From a checkpoint of a small contrastive image-text model.
Data: trained on photos with spoken descriptions (Open Images, Localized Narratives), 50862 training examples, 10.6 epochs.
Rows from block 11 of the image encoder of a small contrastive image-text model, named by matrix and row number. Rows with one number belong to one channel. Each number is 500 + 25 x the weight over its row's rms, rounded and kept within 0 to 999. All counts start at 0. Numbers have three digits each.
Before each channel's rows are labels from the 100 images, of 14976, where the channel reaches its highest value: "responds to" is what is common among them. Only what is clearly more common there than usual is listed. The data: photos with spoken descriptions (Open Images, Localized Narratives).
# conv1: bottleneck pointwise conv (encoder.blocks.13.conv1.weight, 96x112x1x1), inputs 0-55
# conv2: growth 3x3 conv (encoder.blocks.13.conv2.weight, 24x96x3x3, transposed, each kernel summed), outputs 0-23

responds to: text has "woman"
conv1.55:506520480483475488515468514479509461521496477495479544527480503512497509476498479531483477509525518525506453464465474503500505467509485510513473488483483538520460501497
conv2.55:478481473475473479470550525491477519484478503491488523475480522489442498

responds to: text has "grass"
conv1.26:471512513521488477508525524478521485532496515520511527530495501530535552488492508519483515488479490472475556516499501468502493489476504507486494443543516467543462528538
conv2.26:494484471500494550458449505483452482497510508508499493471522503511484454

responds to: text has "road"
conv1.14:491504515501513540465491451482487501483451510467452543519497480506489489532517533473467510474454463471491464514493514508462483516518485552519515493501478470485515494486
conv2.14:486543522496489455524462481490507509508518478437520481504481502480502462

responds to: text has "people"; text has "sitting"
conv1.47:468530514491469475499570513546497460485478471527532513478511497458519477527490504530498486478522485494522517488477486495535523504465509495503495487556527505479535500541
conv2.47:518485458508474531470480500470487484522549525467459532492484494492526511

responds to: text has "trees"
conv1.69:490496567489498509474549506523499468481452519507485501500484521504481504489517510461493478497482522507508497510522546478502496496496504472486504555515508523492499516507
conv2.69:473464513499509492535504464483497493498474457507471488472537494474460458

responds to: text has "wearing"; text has "smiling"
conv1.41:502493491558482511482537489500510482486481496504534474488502498535521506496507502522491478523524498459513491494484516499486508546508477484480487470572444494548489549470
conv2.41:461471481477487501492523491481472483494490501490520496476543544468447476

responds to: text has "sky"; text has "trees"; text has "road"
conv1.39:461478528504477476486502490479503499525541487485494523535502493485521467535494464497515460482485471505498497533491532477529494500514487493511522502560510470465496501470
conv2.39:493504487499482493477465479468514480467504473502517447479530540484468462

responds to: text has "standing"; text has "holding"; text has "man"; text has "two"
conv1.80:494459516489525531530446494506548501499455494500482534532514514495466485469504458485518502485478498507501513495490502502464570530506524485490550510450504524498487475499
conv2.80:497482473469496549535533513481484489544492483513475544491481533477498483

responds to: text has "people"
conv1.32:523481483477493509481512490483526505519509495554545462531501438483529532483485469523532495487505536502471450459522494467485539485475523469489525483491486540516493463519
conv2.32:511512479517493455487480504444470472486523513495513508469491563494520491

responds to: text has "white"; text has "plate"
conv1.77:466496530476564481513517496539475498492541505485500558484543534492505516448530482530470528480492530479555520502515550496500485514485474480498494499471535487480456513522
conv2.77:468495505490488484475513489506438508502500459537476487451466506512468495

responds to: text has "wall"; text has "wearing"; text has "front"
conv1.8:479521487494536476481477503493470481477443468513471548510509498503456494494529490468533529464474511469551542479529495521482522480509495479484465464482509522526557518507
conv2.8:485492538516507475477538492528491529510499506532531542515476558487483506

responds to: text has "dark"
conv1.11:526517529478462518478500490452486449517484499493509453490498502507501495492478522488481458475532548452522539524540497477499485499500492496507505519476537522525493514490
conv2.11:502469472489508483518495512509465482496471485510493446470505512506460438

responds to: text has "grass"; text has "ground"
conv1.12:503559485519482505475531516503513536476492507487541488474508516532510518475463479500477465502530479493466523501446485467495498490528522511503455512498474444505549539520
conv2.12:502510483481518546503557487486508483503535483478508548474534537503491486

responds to: text has "food"; text has "white"
conv1.44:526522549525471502502477490518491501495501526501450527481496519513486476519478486512499471478482503503501511519494561489484442511477464465489490517458522522500499507493
conv2.44:485468496465493489499504466497461473510499460497518452465463506521484465

responds to: text has "grass"
conv1.6:484542527493460473565481519464511482514513464469470486477454482486502527535528500490490483500498519499517540507481517465558464504518514532495481479495437489519465492528
conv2.6:515459492486489557513436512475475487484511490530492482497477482511476483

responds to: text has "grass"
conv1.51:530520476469486478504491428486530476453525485503497501547478489530481497546503545455477462524514552495476461510495511503497498456522514522525509487547502494464576504499
conv2.51:500486507534497513470545490488514540498517456495561506503508545504484487

responds to: text has "sitting"
conv1.52:491467522506492525453536476452475523481479521509519476510519497550516529459466475500518489468466539476517498491521516483471515522479491474520481513554545479524517558504
conv2.52:484497486482500490481532468459476488502494474481495499481557557482469491

responds to: text has "grass"
conv1.28:504540534478482425516473493498503482495507464489488531548484495494518534464473507480508516478487542522489535498504513521514546452486483534504487468501444468515476498492
conv2.28:508472520496433500484489476498459519502474502500459496480521479533475470

responds to: text has "people"
conv1.38:469494458515500508503514466492554520496495493532506487499490513500468502524511476507430530496483482502523477512511503479517489586516486489496524505491487482510484500500
conv2.38:441498489527528466511513459523488475490488496446501486487484483533500517

responds to: text has "trees"; text has "plants"
conv1.2:482463489491520472486516544476497533508492508537491489494467456465490505491515500491473500507477488490517478485498500482518476518545518512548494498490546460427498488473
conv2.2:497463527500506519506502491546519487507464489497449444527520489503467487

responds to: text has "holding"; text has "man"; text has "two"
conv1.64:511489535518530509537505490474452506467479543508513498499527520488540514502541514511567539486473464500497471483501500475468503521487495499480528547509502487494521485523
conv2.64:507488486484487456499557485477450474497491466470464492475497509511471499

responds to: text has "holding"; text has "wearing"
conv1.75:513531523497508489498505467464516528488504462470489526483503562502494493496496498503554516490477528454492524513535581514550480555512520542486506482526492488524506489516
conv2.75:502467514456471503542485504503474511503466522537482500510503542470489457

responds to: text has "wearing"; text has "man"; text has "smiling"; text has "woman"
conv1.88:492541475503507517514512523507544569532528467506529473509514506499480519502507457488474514551567504513484489463516501461507501534487496478522507467504511521517501503498
conv2.88:505488489467511450528476517480508470507475520499479511496536569510512494

responds to: text has "trees"; text has "sky"; text has "road"; text has "buildings"
conv1.94:530496546474453448453474495460471491508545479513533479530522507520545482489534524450527491525504514523506491471496490527487474510497514499490553495495468494556461489528
conv2.94:499503513517506480510461487498461471465501473511474466453473490529462472

responds to: text has "wearing"; text has "woman"; text has "man"
conv1.73:489499491520471514474541476520516536492491520519466516492453491488520508486497531502515500492497542489462509512501540471474482488502485478466518466496499505486516551529
conv2.73:507472441520489491518509480475476477522499538505503508515512535451465482

responds to: text has "wall"; text has "holding"; text has "man"; text has "wearing"
conv1.89:496484517532515540505490491479510554501470474480466553526503503473464479504499487462543524455516528541489535435478537521458495536488513468516495499488517539523517522513
conv2.89:494485467461481502540471490487478483525475477509522503500518567476510478

responds to: text has "wearing"; text has "man"; text has "smiling"; text has "woman"
conv1.35:503504501508533479480561468508528543531497482510473570559500513472462463514495529484551535496515474519500501450467512500494542501484487476491525482536476501452472556484
conv2.35:500513441487458518493529461495496489526489543476510508519542528501482502

responds to: text has "trees"; text has "sky"; text has "grass"
conv1.24:503466477521522467522561502468535499498460509557518546455486507479471519554476535499524506491514523506495482484481525476512473492501494462440529501470511494498493513529
conv2.24:494537464501506504529527455514485490507512512458484479542521465523467518

responds to: text has "trees"; text has "sky"; text has "grass"; text has "road"
conv1.48:496516521493467496461490486460519520484586481515516534512497541527498526545484469456509485475511536475522509496494506495450472511513512479502497507483473470478481466461
conv2.48:473516515514509486489468490489459498485497463497508458471458517526445486

responds to: text has "trees"; text has "road"; text has "grass"; text has "buildings"
conv1.15:479472526528451519484477503468507488518528478528530527472535473512466517499515529463506498494502502485521484496518500501474481490493467450536504492458483482512506497532
conv2.15:507519489491495480524497534454471506479473468481457481503469493519555491

responds to: text has "standing"; text has "holding"; text has "man"; text has "wearing"
conv1.71:500466482478483508507516508571537476512527546495505504457496469503515478493513521477543474490468482478549487542511478485479520464483487486540526505464504505488514469530
conv2.71:533487458492474480484561539489515515515501466493512477500479544513499488

responds to: text has "people"
conv1.20:503493533502485502520487525524533489493486516522518456507528491493500490500540502519500481520453463493430525525528504477518521463495471517485534512476555524487493525509
conv2.20:533519470532473505464533542494523513508539538475520517473515514506521499

responds to: text has "sky"
conv1.86:504518512462513520532509514516459500512470483489503491493525525520538521513531507511478510514488454494574451502502491460512504471469518471505509478503470515494524464520
conv2.86:522475500495508503488574496483477490485490451477462505478476480494478525

responds to: text has "people"; text has "sitting"; text has "table"
conv1.79:473518470459466481522508499515536497513506494528522476492473495472499437512510524526474471524502541490498475491525480523527488518480490517547503502490478530473547501530
conv2.79:506512509508490502486534502456461492492546503459531537486481534480469477

responds to: text has "grass"
conv1.1:512486507483525479511520513525484526556514513487478488526532510444496469497444505449485474471468462505473541497528528452503503493519510464476501518483490505509464507500
conv2.1:509466495510485516519502514498460472500523525481491472486467517474475430

responds to: text has "road"
conv1.91:511494490465492479528514506464505532543512529527486548477482535499498510503491504499486486485462501437445509487536462492494510471518511478499536485518535513476526461489
conv2.91:503475490492515541525451501468466489479489479510498498503463517488490437

responds to: text has "sky"
conv1.63:485480495488535519558507513452491537492518494476528509466542505559505516491577509505528446488503517493522483489478502500467503536483499505498530530475537484487495470521
conv2.63:488486497497487469504593500515475484489486464492483496497501483475472494

responds to: text has "wearing"; text has "woman"
conv1.4:510469476526462518510512465485500507490513490535444501510471476557524462524502514500501487455497505512487496527505497502482539523477503533532535548464482491468489573493
conv2.4:491520464506488516510563459492476500507503527482493504473548527490474522

responds to: text has "trees"; text has "grass"
conv1.13:516460482479475484499485463512486476514521509487500496505489468482486508480494504477507498535495463491499495470513533500537517485478496501496552499512467477504472533531
conv2.13:502497450494466528523562471475477486497475537508485515504508480487496474

responds to: text has "road"; text has "buildings"
conv1.90:486453502479498477483490501479485505499524522482511526440550498493515511503485490509492486482465507489522499512450448484508479522475487515479495504461477493473512458476
conv2.90:484486504492466486485478513443482501477508434496482499503455502511535498

responds to: text has "man"; text has "smiling"; text has "woman"
conv1.9:490474528538518530495478481465538482498480508463512483508514533485505527514471444479537494511489520498526457532494517447448473461482450513502487465524452498496492526537
conv2.9:511464493463482463496518477474481512509467493475504506448487542462484488

responds to: text has "sky"
conv1.67:485492490520510568515511450532484478535455508528506458485466535508504526524519499540491513491502520462545542489503513440481501479496484491504525535500491483542468505493
conv2.67:491474504496470493479530484517482525538505531523486489502499535434464483

responds to: text has "road"
conv1.43:533538468448484532505461528508497501492515532520493502483517512513530465523476512445477478465514467526474494539504480524519494481525506510476490486524494488513500485516
conv2.43:486495468503505508500431534456501496512543478519462510525484499489488483

responds to: text has "holding"
conv1.17:498481474547491497480473542536516537478483510508553498487447482505457510524480479510504474530502527513509519489473475463527489476484498493516465510493481537525484502481
conv2.17:496498518440495477534462481486490503489479534485473521498502554494488469

responds to: text has "people"; text has "sitting"
conv1.18:477491484494460474434481539452520463518520529487491493492495467524471536512487528515490499527477534467477455509502537543468525509532478479521514484491487475504466495493
conv2.18:515489516547495540478479468491454498496495488485541485492517478531456486

responds to: text has "sky"; text has "trees"
conv1.16:479532520562523519529535471532487457512496498496525453499503465585536502473524491520483451524482448477497526470480467469485489505517507501482462519524492493495504527503
conv2.16:504489474503494487503585477473472477508503472494474493485517501468470509

responds to: text has "people"; text has "buildings"
conv1.25:490511508498498507502528507484535556499478512524508486489497483452505505537508498535482509549472494525499500508470509472505489505460524518497453469518523484538443468485
conv2.25:500457518495506479524466516487512478502515534539476521520486558488494462

responds to: text has "lights"
conv1.78:508453486497494469493465464469495466457529491520459479502547505480538478515538552468493577474521527502502498485532481493506462460526504493510533510492520531489457526480
conv2.78:488540509534482520475508468456457512485514528508528517521471526528478490

responds to: text has "wall"; text has "wearing"
conv1.60:474502504525513527501484499488498551481492499473519477489514463454466486509505469477527484483475561469483492497496530492448519494492459451461489501543492548504497484499
conv2.60:525525474468475483484480487462482480486468461504504495498528557478477486