From a checkpoint of a small contrastive image-text model.
Model: 48-pixel images, encoder arch densenet, encoder norm batchnorm, encoder activation relu, encoder depths [4, 7, 7], text encoder width 192, text encoder layers 6, text encoder norm rmsnorm.
Training: 4200 steps, batches of 128.
Rows from block 15 of the image encoder of a small contrastive image-text model, named by matrix and row number. Rows with one number belong to one channel. Each number is 128 + 24 x the weight over its row's rms, rounded and kept within 0 to 255. All counts start at 0. Numbers have three digits each.
After each channel's rows are labels from the 100 images, of 14976, where the channel reaches its highest value: "top examples" is what is common among them. Only what is clearly more common there than usual is listed. The data: photos with spoken descriptions (Open Images, Localized Narratives).
# conv1: bottleneck pointwise conv (encoder.blocks.17.conv1.weight, 96x208x1x1), inputs 0-103
# conv2: growth 3x3 conv (encoder.blocks.17.conv2.weight, 24x96x3x3, transposed, each kernel summed), outputs 0-23

conv1.21:131123131120123118142123157122103150113153107143143164112130138130136089125145177120151122140142131099123134138137127110131206136145127144142080127135122084113139097165184111159078096163191122080097079110149156120126111126111122124135143087145137116134143147143116127134116139109128146178137123167102097128124127
conv2.21:159179147137117134096121104130147109135119129115144183112129121112184119
top examples: text has "sitting"; text has "woman"; text has "wearing"; text has "man"

conv1.89:117098139143101135151099140094099164119135128109128122124161073169163081127128124098128139075102125108141131147131097123106138159120146077135187087145125128124157126113113102089134110145095093162105111089139114143113134094130125128132115130113113131120111148087071117101150129114167111157121130128129198124143118
conv2.89:125121095103148122143117120075078129130134118144115112097102099107125082
top examples: text has "people"

conv1.22:113121111122087110132114144163141110154164092146118141136123155108150136112123152089104132099152194134134139116099101102114115113099152147141153137160133164155116134096101139151117137118135133183128085129066141093169135109114129111106110144104149112133151131137128158127147114145128122126118146109131115109080124
conv2.22:110135141151195132181143127118140142115138122133114138129172135094097132
top examples: text has "road"; text has "vehicles"

conv1.11:116116116089140136112112110119134052116106109147107144129116136109105121089127115161161110105177111159121108079189143164143130137090123124128162098107111179174107123183102121107134131088159130153103112138095109139111121110136166131091119167100095184150154166113122135152101084125150134125110113131162161121131102
conv2.11:129140155177088100118116113124094109180159135122102143133124101106133114
top examples: text has "standing"

conv1.39:088108120158150114132102127142115105147114204114150122166108100154079145135118143132123124158097125102118110124108102113112104096110121107242091123094115182141116152180125149154057113146133118145141117119088115172151110111112091126145125126124136094139118148092144084127149114100137134115121145139159119159111128
conv2.39:144113101108147160137119132120089126119138099160118080134143133190150122
top examples: text has "road"; text has "vehicles"

conv1.71:138138116129121103131132149107183145100102140143093121190166129118125125139119134114148171171129139130096082154161144122100110130116112131103114099111122131115159115150127137102068112157128134119143124117094141139113126104110117162120127112085164108106124109154106117123119132117147090100108132124144162125113141
conv2.71:089064166117117118114150127117102148108137119111130127161094129165132128
top examples: text has "sky"; text has "people"; text has "buildings"; text has "lights"

conv1.61:111150129164113127122127130130114126131146120115178169161165137111087108100117098077140137082124126130113117128127103089131164136157110137137160139107090097109138117132130152119141124143231117153146109084114098119111122153176112126124112139115150147133092119102124135098150157158134136108112137100144099158134097
conv2.61:128122131130113160124111149118177125131118080093132170096142106127173115
top examples: text has "trees"; text has "sky"; text has "grass"; text has "road"

conv1.49:160093132112177133091104129101109110155104134118130174117085178129128126155126133125119153127104066169101120127200146113112131144162131149176147137147076145142151106129129172156116154147087132129162169116131121205119125116102145134111109131140148113129131111101128121170150124198153145146088138099187121116116089
conv2.49:105138104137186148133144118104138105154167095094132140112129114153127167
top examples: text has "grass"

conv1.23:098110169098138110116122086113081124114124161125138163105178167162152195121106099084119090117099119124129134170122149117124171144138129091123074111150101177126111086094105145108183104124120109125102099135128138111123113113144121115088147136108117128121129158132129126130137103095133184132124141096121158126138100
conv2.23:114103150100127110086112095114122082100153135137135107108097084116115113
top examples: text has "wearing"

conv1.52:142098084136163092073116132114174143074133138132128113099174109122144143138104156135099102094133098148135167155119099139114130111114141126143167165093132101136137162084140131152140170090108102073109119103149087146115069145137148121165166117084150086137125138135153122118133119134112136133142100120094113089147143
conv2.52:157161112114105130139144143106129132155156119155101149116075136105108177
top examples: text has "table"

conv1.41:171126157107126105170096094107151124159176145156136129103134138121131159124114140138096104116123110109120128193144120111123108130132120114144135149116117108091142146136177112131123151125130130117103068142128120107150103138141172080140096148130093109127125102128170108089160170137138135166156133123163127123133080
conv2.41:184113118150136118130127095163136106068134134142165112110108136138106133
top examples: text has "table"; text has "sitting"; text has "wall"; text has "chairs"

conv1.33:105119142135163117152168123094111131141113145121128112115163197122100178110139160136115128159130108111136108109109123113136106122106168163096101160119127120168102091104125124154099097113154145142166117179160127111120082158137107136113128173117150159121093130124157122134127108102118139081144152123115166101136196
conv2.33:114107145100115117097126084085103109116147114160142085114124099123136094
top examples: text has "people"

conv1.35:157110092087131131143123163111158103154103114146123161143136127129143162101121177156100190140142137124129092140166104110120142155104124151151130138100148100145133155125142190113118091130091128130114132108140133112141135092119132131104102107161139146117078097122101160151167126103144109113122105148134121097141099
conv2.35:121089154079124109119177117146135093154130141123151158168147138136114128
top examples: text has "people"; text has "wall"; text has "sitting"

conv1.85:101098130132124116107150134151101130116086125092104117135074176110117121149140117128108088102114131130186126121134139123134112085112091152161128123133135117142113086117120126133139096086111164115154150158097110115139121130126149110100118145119114099202119127100119162116143144127138092141151177104138131102092103
conv2.85:118108120124105106114139091113123089092181165131134140088138117101106118
top examples: text has "wearing"; text has "man"

conv1.67:163147121070116122103145112084100144147143092111115088142077106109135137115118144137119146092108112121111086137105129136122126103160142139105166119131079143122137122117120109135140101133128130151113143131114110114085140104112181104130151132145127145158111140104126155112117093129160082078148103147176093114096134
conv2.67:141133100156111087131116113106105142154128134138109123068157101082127126
top examples: text has "grass"

conv1.93:137138151143141125192121120101134131136111123097144132171163086141150127145135134115144111130149119145149111090111121072137125128122121121158119171135163120124148122122132131139107160103117103098138134115088148124125114092130115126048121083116139135121134128163101164114129130180122068121068134129105136106109146
conv2.93:114145102134186118158127140132196081116135130133126113127102125134126120
top examples: text has "grass"

conv1.48:191115154095118117116117087124164141074082137121105128108127111089078106108137135127112107152146143109102103099084098115093133118135139141143133126132179142141136097119105147136099140148106133129133151139165142142141078092109137110126125104126090158110129132108178117135127127135120164137097130158135111141125131
conv2.48:095142096097151134165092116105110115100133113161096107119099130105154149
top examples: text has "food"

conv1.64:156100113126118112163123134113124104152120105114177139078163125175121154155098109143166100131105125118151111162138155126133144170114107108149137139122117144135151118093105119109111111121111106088117118136155116117128112133162111106093156158121115172124134117099135142142125113107153096125112147120191131168119089
conv2.64:146110097112113148128127148164119112157123095152176149114101114085100114
top examples: text has "wall"; text has "sitting"; text has "table"; text has "people"

conv1.7:143132116145120135116102093131146130099079180154132119122159106094139139128120118117106130139101124140124197145108123128136094068121180133125144113132105119138110131186116114124109153171092131115125133107152141128072105070084106125089183135140142105117115101114116177111121097116158176154178117136091118103109086
conv2.7:133075121108093118155139128095119136123112119118134083126115143193122122
top examples: text has "black"; text has "white"

conv1.18:132133130154163147120092110157118127133065126145117196116159154156098146107114133125125167111119139147146125136139140128118087150137132096118130155136111087082182168117095131116106184170120167110101177132119094152125105128087128149134094129097108101139153112154178131129127130133135113120148134138135129155146123
conv2.18:117122105111127113096118137116128076108190147170116122150111104122108137
top examples: text has "white"

conv1.17:141164118106127146138118128165107140169098146134087143090109107144094122166119103119114104119124120144206097147149084109120113127131140100126133126171115144139108127106068148195091155112120122090112117111097116083111154161087118111152111119114146122198160126140131125104089105157116151150151152129140120118152112
conv2.17:150100104091111132132079114140124103099131130161116121083099096115135103
top examples: text has "trees"; text has "sky"; text has "grass"; text has "road"

conv1.58:144098130137129134103150138115083122147136141097136113112076134117119091110152140133114102129107141118126164154136078142108131107142184158148105152118125143177132177131123139169132106103149141080165126115133131119128094159147133129126144154139152126122120142096142146128103169105111151146118137093116131150106126
conv2.58:104175102138141142147106137122148146125144102104127080109144129115068118
top examples: text has "wearing"; text has "woman"

conv1.28:086134161144115117160082139133152134150109109086098126104136107162098114152144160106145131145138116142127082124144094128129164114107146139142159105149093124190111107111128127136081100126080170112141117119134144092123134112138137116141168086139160135149133088153159173174226095130137127136063098151127119136119120
conv2.28:103123140103100102140105130142133120144102134141128207171123117134108113
top examples: text has "wearing"; text has "man"; text has "woman"

conv1.84:152087109081115139131135124122120148069098148104136108137110098142089118143118138143130128149102181108179124140140129158134138131128163136158126139108180164116102138105138086107099126151103154151149124124127103113150138116092121174131132120148114167130153157096123140135133141146120140084107140128102119129120151
conv2.84:116118118118217146169120126111124122161149111133145113121145108130134134
top examples: text has "road"; text has "car"; text has "grass"; text has "cars"

conv1.73:202109107114156090180116155113143112160116038124116123123122106131172087127116145090162107144132080160138095120102065132111124135121141133131155110120125095107132124105158093126117099145119113111120132102138139133108140130178169086118134128094127118144103139105141162128121161116122138134140109130152088128139130
conv2.73:125148130131101146156139115148113167129117129194115143129117131074152153
top examples: text has "table"; text has "food"

conv1.88:118127125115133126115102160117095135101104129117113096098130144085176080138121143143075082148117139111108139110141138106136118132102144098142127123136102150122125123121150164148134151113119106137166124136142115120121129136081119115157114126094149140091141133138168117140096137149094158112097136099147104154149144
conv2.88:119170149151125156101120122144137132135156117093091141119087183142118112
top examples: text has "wearing"; text has "smiling"; text has "woman"

conv1.0:093119121144139117109149116141149141140169111125176096135123093115154113141129141118125132116115093128098135159133139128147147142132119155108130162091133100117132121107064156149153099138131118071100091158146106106155125154134182125166107096154176122106124161121131143146130122131128158147141136111127094113110106
conv2.0:104136141138071115122129098098155165150132113099116125101163144119091120
top examples: text has "standing"; text has "people"

conv1.54:093141114141131098122160172158127138169118080137106130177080114165140131106099123117143113103154126161101127160143162112118160137158117191127169122108104118113123115139099131103112129151142134175130103112127137131119177129122121106163142152144152127106122135102121157089125128125171148130083111141127112098114130
conv2.54:133101204117117153163149136112115106124120151110125121077119126120137124
top examples: text has "trees"; text has "sky"; text has "buildings"; text has "road"

conv1.92:158110113060161140140156129109109115144116094158093118101127099105147112124127175143120151063127118132147129171140098165127111075126146147113142126131144153123179137143166128135160119154111126096080114137126154150127106110145114162138108118089163115150178112095120149099136136123106103134119148148092125100096175
conv2.92:163159101112168137099123114101134145175119141148117133131117113126120186
top examples: text has "table"

conv1.80:103116097093127146158137112128117117149117198156109173106144068117132072118135122154078146125143110125122088100095129144121124127132148088154149108162124147115131160119169105155084149119142155113146084096114090113123143105067115131121099156139123137171106126124128107142124126154120123136104097136153137120109138
conv2.80:132090109089152125134129119126125147112103110126137088095099101168167103
top examples: text has "trees"; text has "sky"; text has "grass"; text has "plants"

conv1.70:126146127126116138127141132133119213112127120158143112127125068132116111133120139079155120107151131112099117114134122139105148205117124079159146154121102156133096119167108152121133134099125075130118126100187136108132114115085132110096144103118148100142144168095124080081152121142118124113102138116117108117105139
conv2.70:179184126129140119151123140136127111145129117106167184121108126107140138
top examples: text has "sitting"; text has "wall"; text has "table"; text has "man"

conv1.62:132118118122098128108141114103127101113082166123139100110158132158110128144135132144107145152123120154095145150138150126151120116115135122128091107132148161119124178162167098123119145124089161093144113085142098135155144124119115149113148112139118148123118122139080134139108117130103109086100119122106138124134126
conv2.62:096100109103195153146099118103145124164123120131115118109130097148146133
top examples: text has "holding"

conv1.51:126120082126141136150136124106151111152139089180147129145132118110155116105125165121084134145117120166133097155102115166123128099133111092115137096119119141089111153099121145092149163115139113157163124135100125157148088183144118113150154134123151130121124112112112154108112152128105087128129160155139161089140113
conv2.51:164169120098139120125108133142201138118120140131109126120111123114138176
top examples: text has "people"; text has "sitting"; text has "group"

conv1.78:076102100170124148107116089111114103096140076126128138083136098125136133122125137111150214156124199112124144131156111121127142131146129119137110083165138166134112188118129197099110114117132098130126117112142153093096137135125082108103130131112108139115106133102111151113118123123186151111089140121122096149130156
conv2.78:114092115095129135094097131091112166128111099106132142165097105122154107
top examples: text has "lights"

conv1.68:090140107124108106109128153122139100187136081113162131205141094111126106133128147119132127145086116127114132119153144143131153121162114196154123082135129096101140131096110155139106128126101135213090131100176119126131130114110144105148129108135168132105124127105090187138170141122137114111171144100168101115127136
conv2.68:160111152134113149148143149138114127124129127113152164077181155092138146
top examples: text has "trees"; text has "grass"

conv1.34:143138071147107134108122157086168122131096125125109144158146143129104188121132153175137167158113119140092148108106100162132102104107118148130135104107150100111122144141092147153129129117123136128142151151070147155154174077166188174115145129119112112099122139106154173117107090117131119129112124143109155112077127
conv2.34:104082144097118107117151109097107110152137129087126123167126152163101110
top examples: text has "people"; text has "group"

conv1.3:117104053097131140093141148115142120114112162169123129173103115119121140092115110135125155109111150132091152113155094097109138127112136120147155075123113129159141145164113108155135115145115120120131111088100123155180133119097151129135174186133124156133117079110113142122131131112162137179104148127125145155138119
conv2.3:120134151156112148099104152132085143127111182147130132091104105159153138
top examples: text has "sky"; text has "trees"; text has "buildings"; text has "road"

conv1.6:109125083123091132140096121134126133161129104153161176126138152111147115193132141120150094132138097133123134146153103145106190172158135107121094146139099114121102152170129134085201163126145126084186132122148088136129140090178170125130129113150102143112130136143101109087143150114160144118139150136120123105104126
conv2.6:167115123140106130131129124110199121154138087091137135135156126110148150
top examples: text has "grass"

conv1.87:149140115139150150123126084119095095120103099112134122100159139141092171123138142116197186112098123105115127137106116124140127090134133133145087111109129132131191154096104131168116145125124121109131140127169167138159108132112112110117137144113121123113107086119102143102120127131138141110081164169146106143115105
conv2.87:136084138075124132123170117152127144114138089110150087147129112140112098
top examples: text has "wall"; text has "sitting"; text has "man"; text has "table"

conv1.50:138132099113112117125120145130168111113141137134093137099180152152110096126112104143123129160133113127122121082096089105141121105125121096116106113117164139096120115121139120130100113147164165150125109074141151135138132131134091100099104101118153124145133157097157101100129128110195132152106092091122116101156131
conv2.50:107123163132120132114148158141132153061141100126158128171127151105147117
top examples: text has "sitting"; text has "table"

conv1.30:102128187098142144138174129058086137084085106133137165114147196107123144129139140142112127127111141087117147111146159121142098161121117130120090135100124163123142085140149153133088101100135128143154149111131109101080115139101137106125126129117134164151134119087143110102101170122133132107121089089130128155130155
conv2.30:139121148111111109136115100098108061160153118123135106111134087111134098
top examples: text has "holding"; text has "man"; text has "wearing"; text has "smiling"

conv1.69:128081177131152115129152139193150129145179176169127128148095159134139126142105153154108123140098120121144128117105128104144154095137125132075127157129121127147103130093120150128144105151113143113120151109077161109135134160141148125123130167131150095106167153157146086161099145133109089131146160102072102136127128
conv2.69:094161110139131103077099075121110134124125134152105130108141119147105162
top examples: text has "wearing"; text has "smiling"

conv1.63:151150135145126140126147118131160143078212155128118139147114114135127105147127149108119111105105150100126118151080127103126134150125148110154180117111114072118079122107129113152111112160099136142111111104118146127146170107102116125116163140189126107110078119157174162112104146122148136150141122143096101083149138
conv2.63:161121181132121135128125149092115139086122176103143122124095127126097153
top examples: text has "sitting"; text has "table"; text has "wall"; text has "front"

conv1.77:100140135122093100170118128148109097098116255132152103204088137110128147109118136120113111104121104138121093112136100112146090116126158101143113128110094137106143104187092125134106135097115083105137120137113095105125128093152130127153182120128142121112147142123126137118144114139088103143147115113141116111150138
conv2.77:136093123121122123105121128122106118130126102125141083133136142216114122
top examples: text has "white"; text has "black"

conv1.16:092114126088162163110130128127129105102126156150093112140132127109105150177168130117147205137084095181082149120120115091102146123114136168109103088138096182101119194164131129118135124168116101115117134121125139157152129117112109165134126080100105123132141114168081140100150123118142104082101133119141086097142192
conv2.16:120103165109124127122170126129109166126095151106154117146136103187145128
top examples: text has "lights"

conv1.37:147088180132160136158140127122105139132109149131111125133202160129128112132120116102115180129162085124141176146111123139102091099165106095140142131142135123117101108129181150102111160095150128113105112134138084143121126113158143151138122101113139101140089147136083113104143140131187128094115143122147125096102121
conv2.37:156097145089136137104117123086142129147168101139130111139066110122125132
top examples: text has "table"

conv1.60:110138105153122115174124138095109134154076112130171084106102121165131163101104145171095159149114126113141093114122132142132147109132106130154137120124108086122113145104115089102146127170134143114141148115106126107132168090117136151086166162190123107164132109119110130125158130118105139111136135157114108108148123
conv2.60:147145136103123092135136135090160119152148133108119128120135088070169131
top examples: text has "trees"; text has "sky"; text has "buildings"; text has "road"

conv1.72:170166100068135100120137135156100090143097140185126134113159162143096120101117114095102141140146101138126122091132187107121128127104148140123133078099149080109095121156120101091101139100104125119168127109127137158120122126118181104121132161107125162141116112080127118124144144107173151126123131121121144091154123
conv2.72:103124127118062146126120122105134097125111100131096121088114115096161152
top examples: text has "people"; text has "buildings"; text has "road"

conv1.59:158100147105136146105119105159121119176071135103135122155169141152157166105139119164150117089149157140065100126170099159123140121120127129127140152118109138122132119136117197127121109111160126103095126104135122132173103120108130098100161127111102130137132156119134108111105147105148134093097095119153126168136135
conv2.59:175136107112134157075120103104123108160161110112132130128159093128144148
top examples: text has "sitting"; text has "wall"; text has "holding"; text has "table"

conv1.42:168130094101133094153121098121116114137113132172132151130162142109160164137106112126118148128073149102177155141156134104140105106142135095143138085152102092122098126160179131120149072135180135112145124141110127166112146134121166115137089140164136134107099126095092158140124170100116108128151120179235150117104138
conv2.42:158163115121096088112131105106122125167135105177112130105122115127174132
top examples: text has "food"; text has "table"

conv1.27:148118108129074100135120090141129123157156134127114134174158102152095092109106166121111112126137133152118120167154136166155144116111108172086109129114099142100131100117165097180086126155114180128107131125148141115152148122110109162132117135096132150112115156114163146120165174098122137125142114100102115095086159
conv2.27:141138165111158168143174147122116149153127141108186134143121154119107128
top examples: text has "wall"; text has "table"

conv1.56:120124144113162131113103131141139119128101120122106101125065166136165103128125155113115145148096137152103172143177113121124116119108138115142126108135110109105140148114111108135127119135101175102115116132136114246128116122074147120087102182136096090126134093094113092139105101175121094128175136126154081099116147
conv2.56:119112096180168119124138107113092095128154112131125150092125092140117153
top examples: text has "grass"; text has "ground"; text has "plants"

conv1.82:105099129175166149175097130139115155146136157089113193141120158130122146134137105128156122172100080131128134105122149158131137144144101137118147159137122111124129127151178156125145134148147134129137168114104124125135106114121155113120117164160153098124133160136166127124166106139138132130118125205133131080112098
conv2.82:104158099107132106095102113112138086142147139163109163139149108131164153
top examples: text has "wearing"; text has "man"; text has "woman"

conv1.83:134135117137119098129101112132169143126167104162178141139146154134131118128115189141119122108109137142100121159123128166110116119096121110132168087102099115098118154066094133115150075103145152172149155133105120145158135140132155140087162167117139107093144144113168166076111167091133117144151090143109147120130149
conv2.83:100159166114145146138121180131148163138130128109121138128133152068109113
top examples: text has "trees"; text has "sky"; text has "road"; text has "buildings"

conv1.75:122114130116112139125133114089080124128181144096093135111082111179124089149111115115146126159137118095149078142155121114155125135123130112121131155126112097092114134113144097142154108141102101118128142114090111116144156144136105076167140110153100082148115098131133157140174139142102136120147116105114129110137121
conv2.75:141112130100134112114138128079124097119160116090116116084164104088116125
top examples: text has "trees"; text has "sky"; text has "road"; text has "buildings"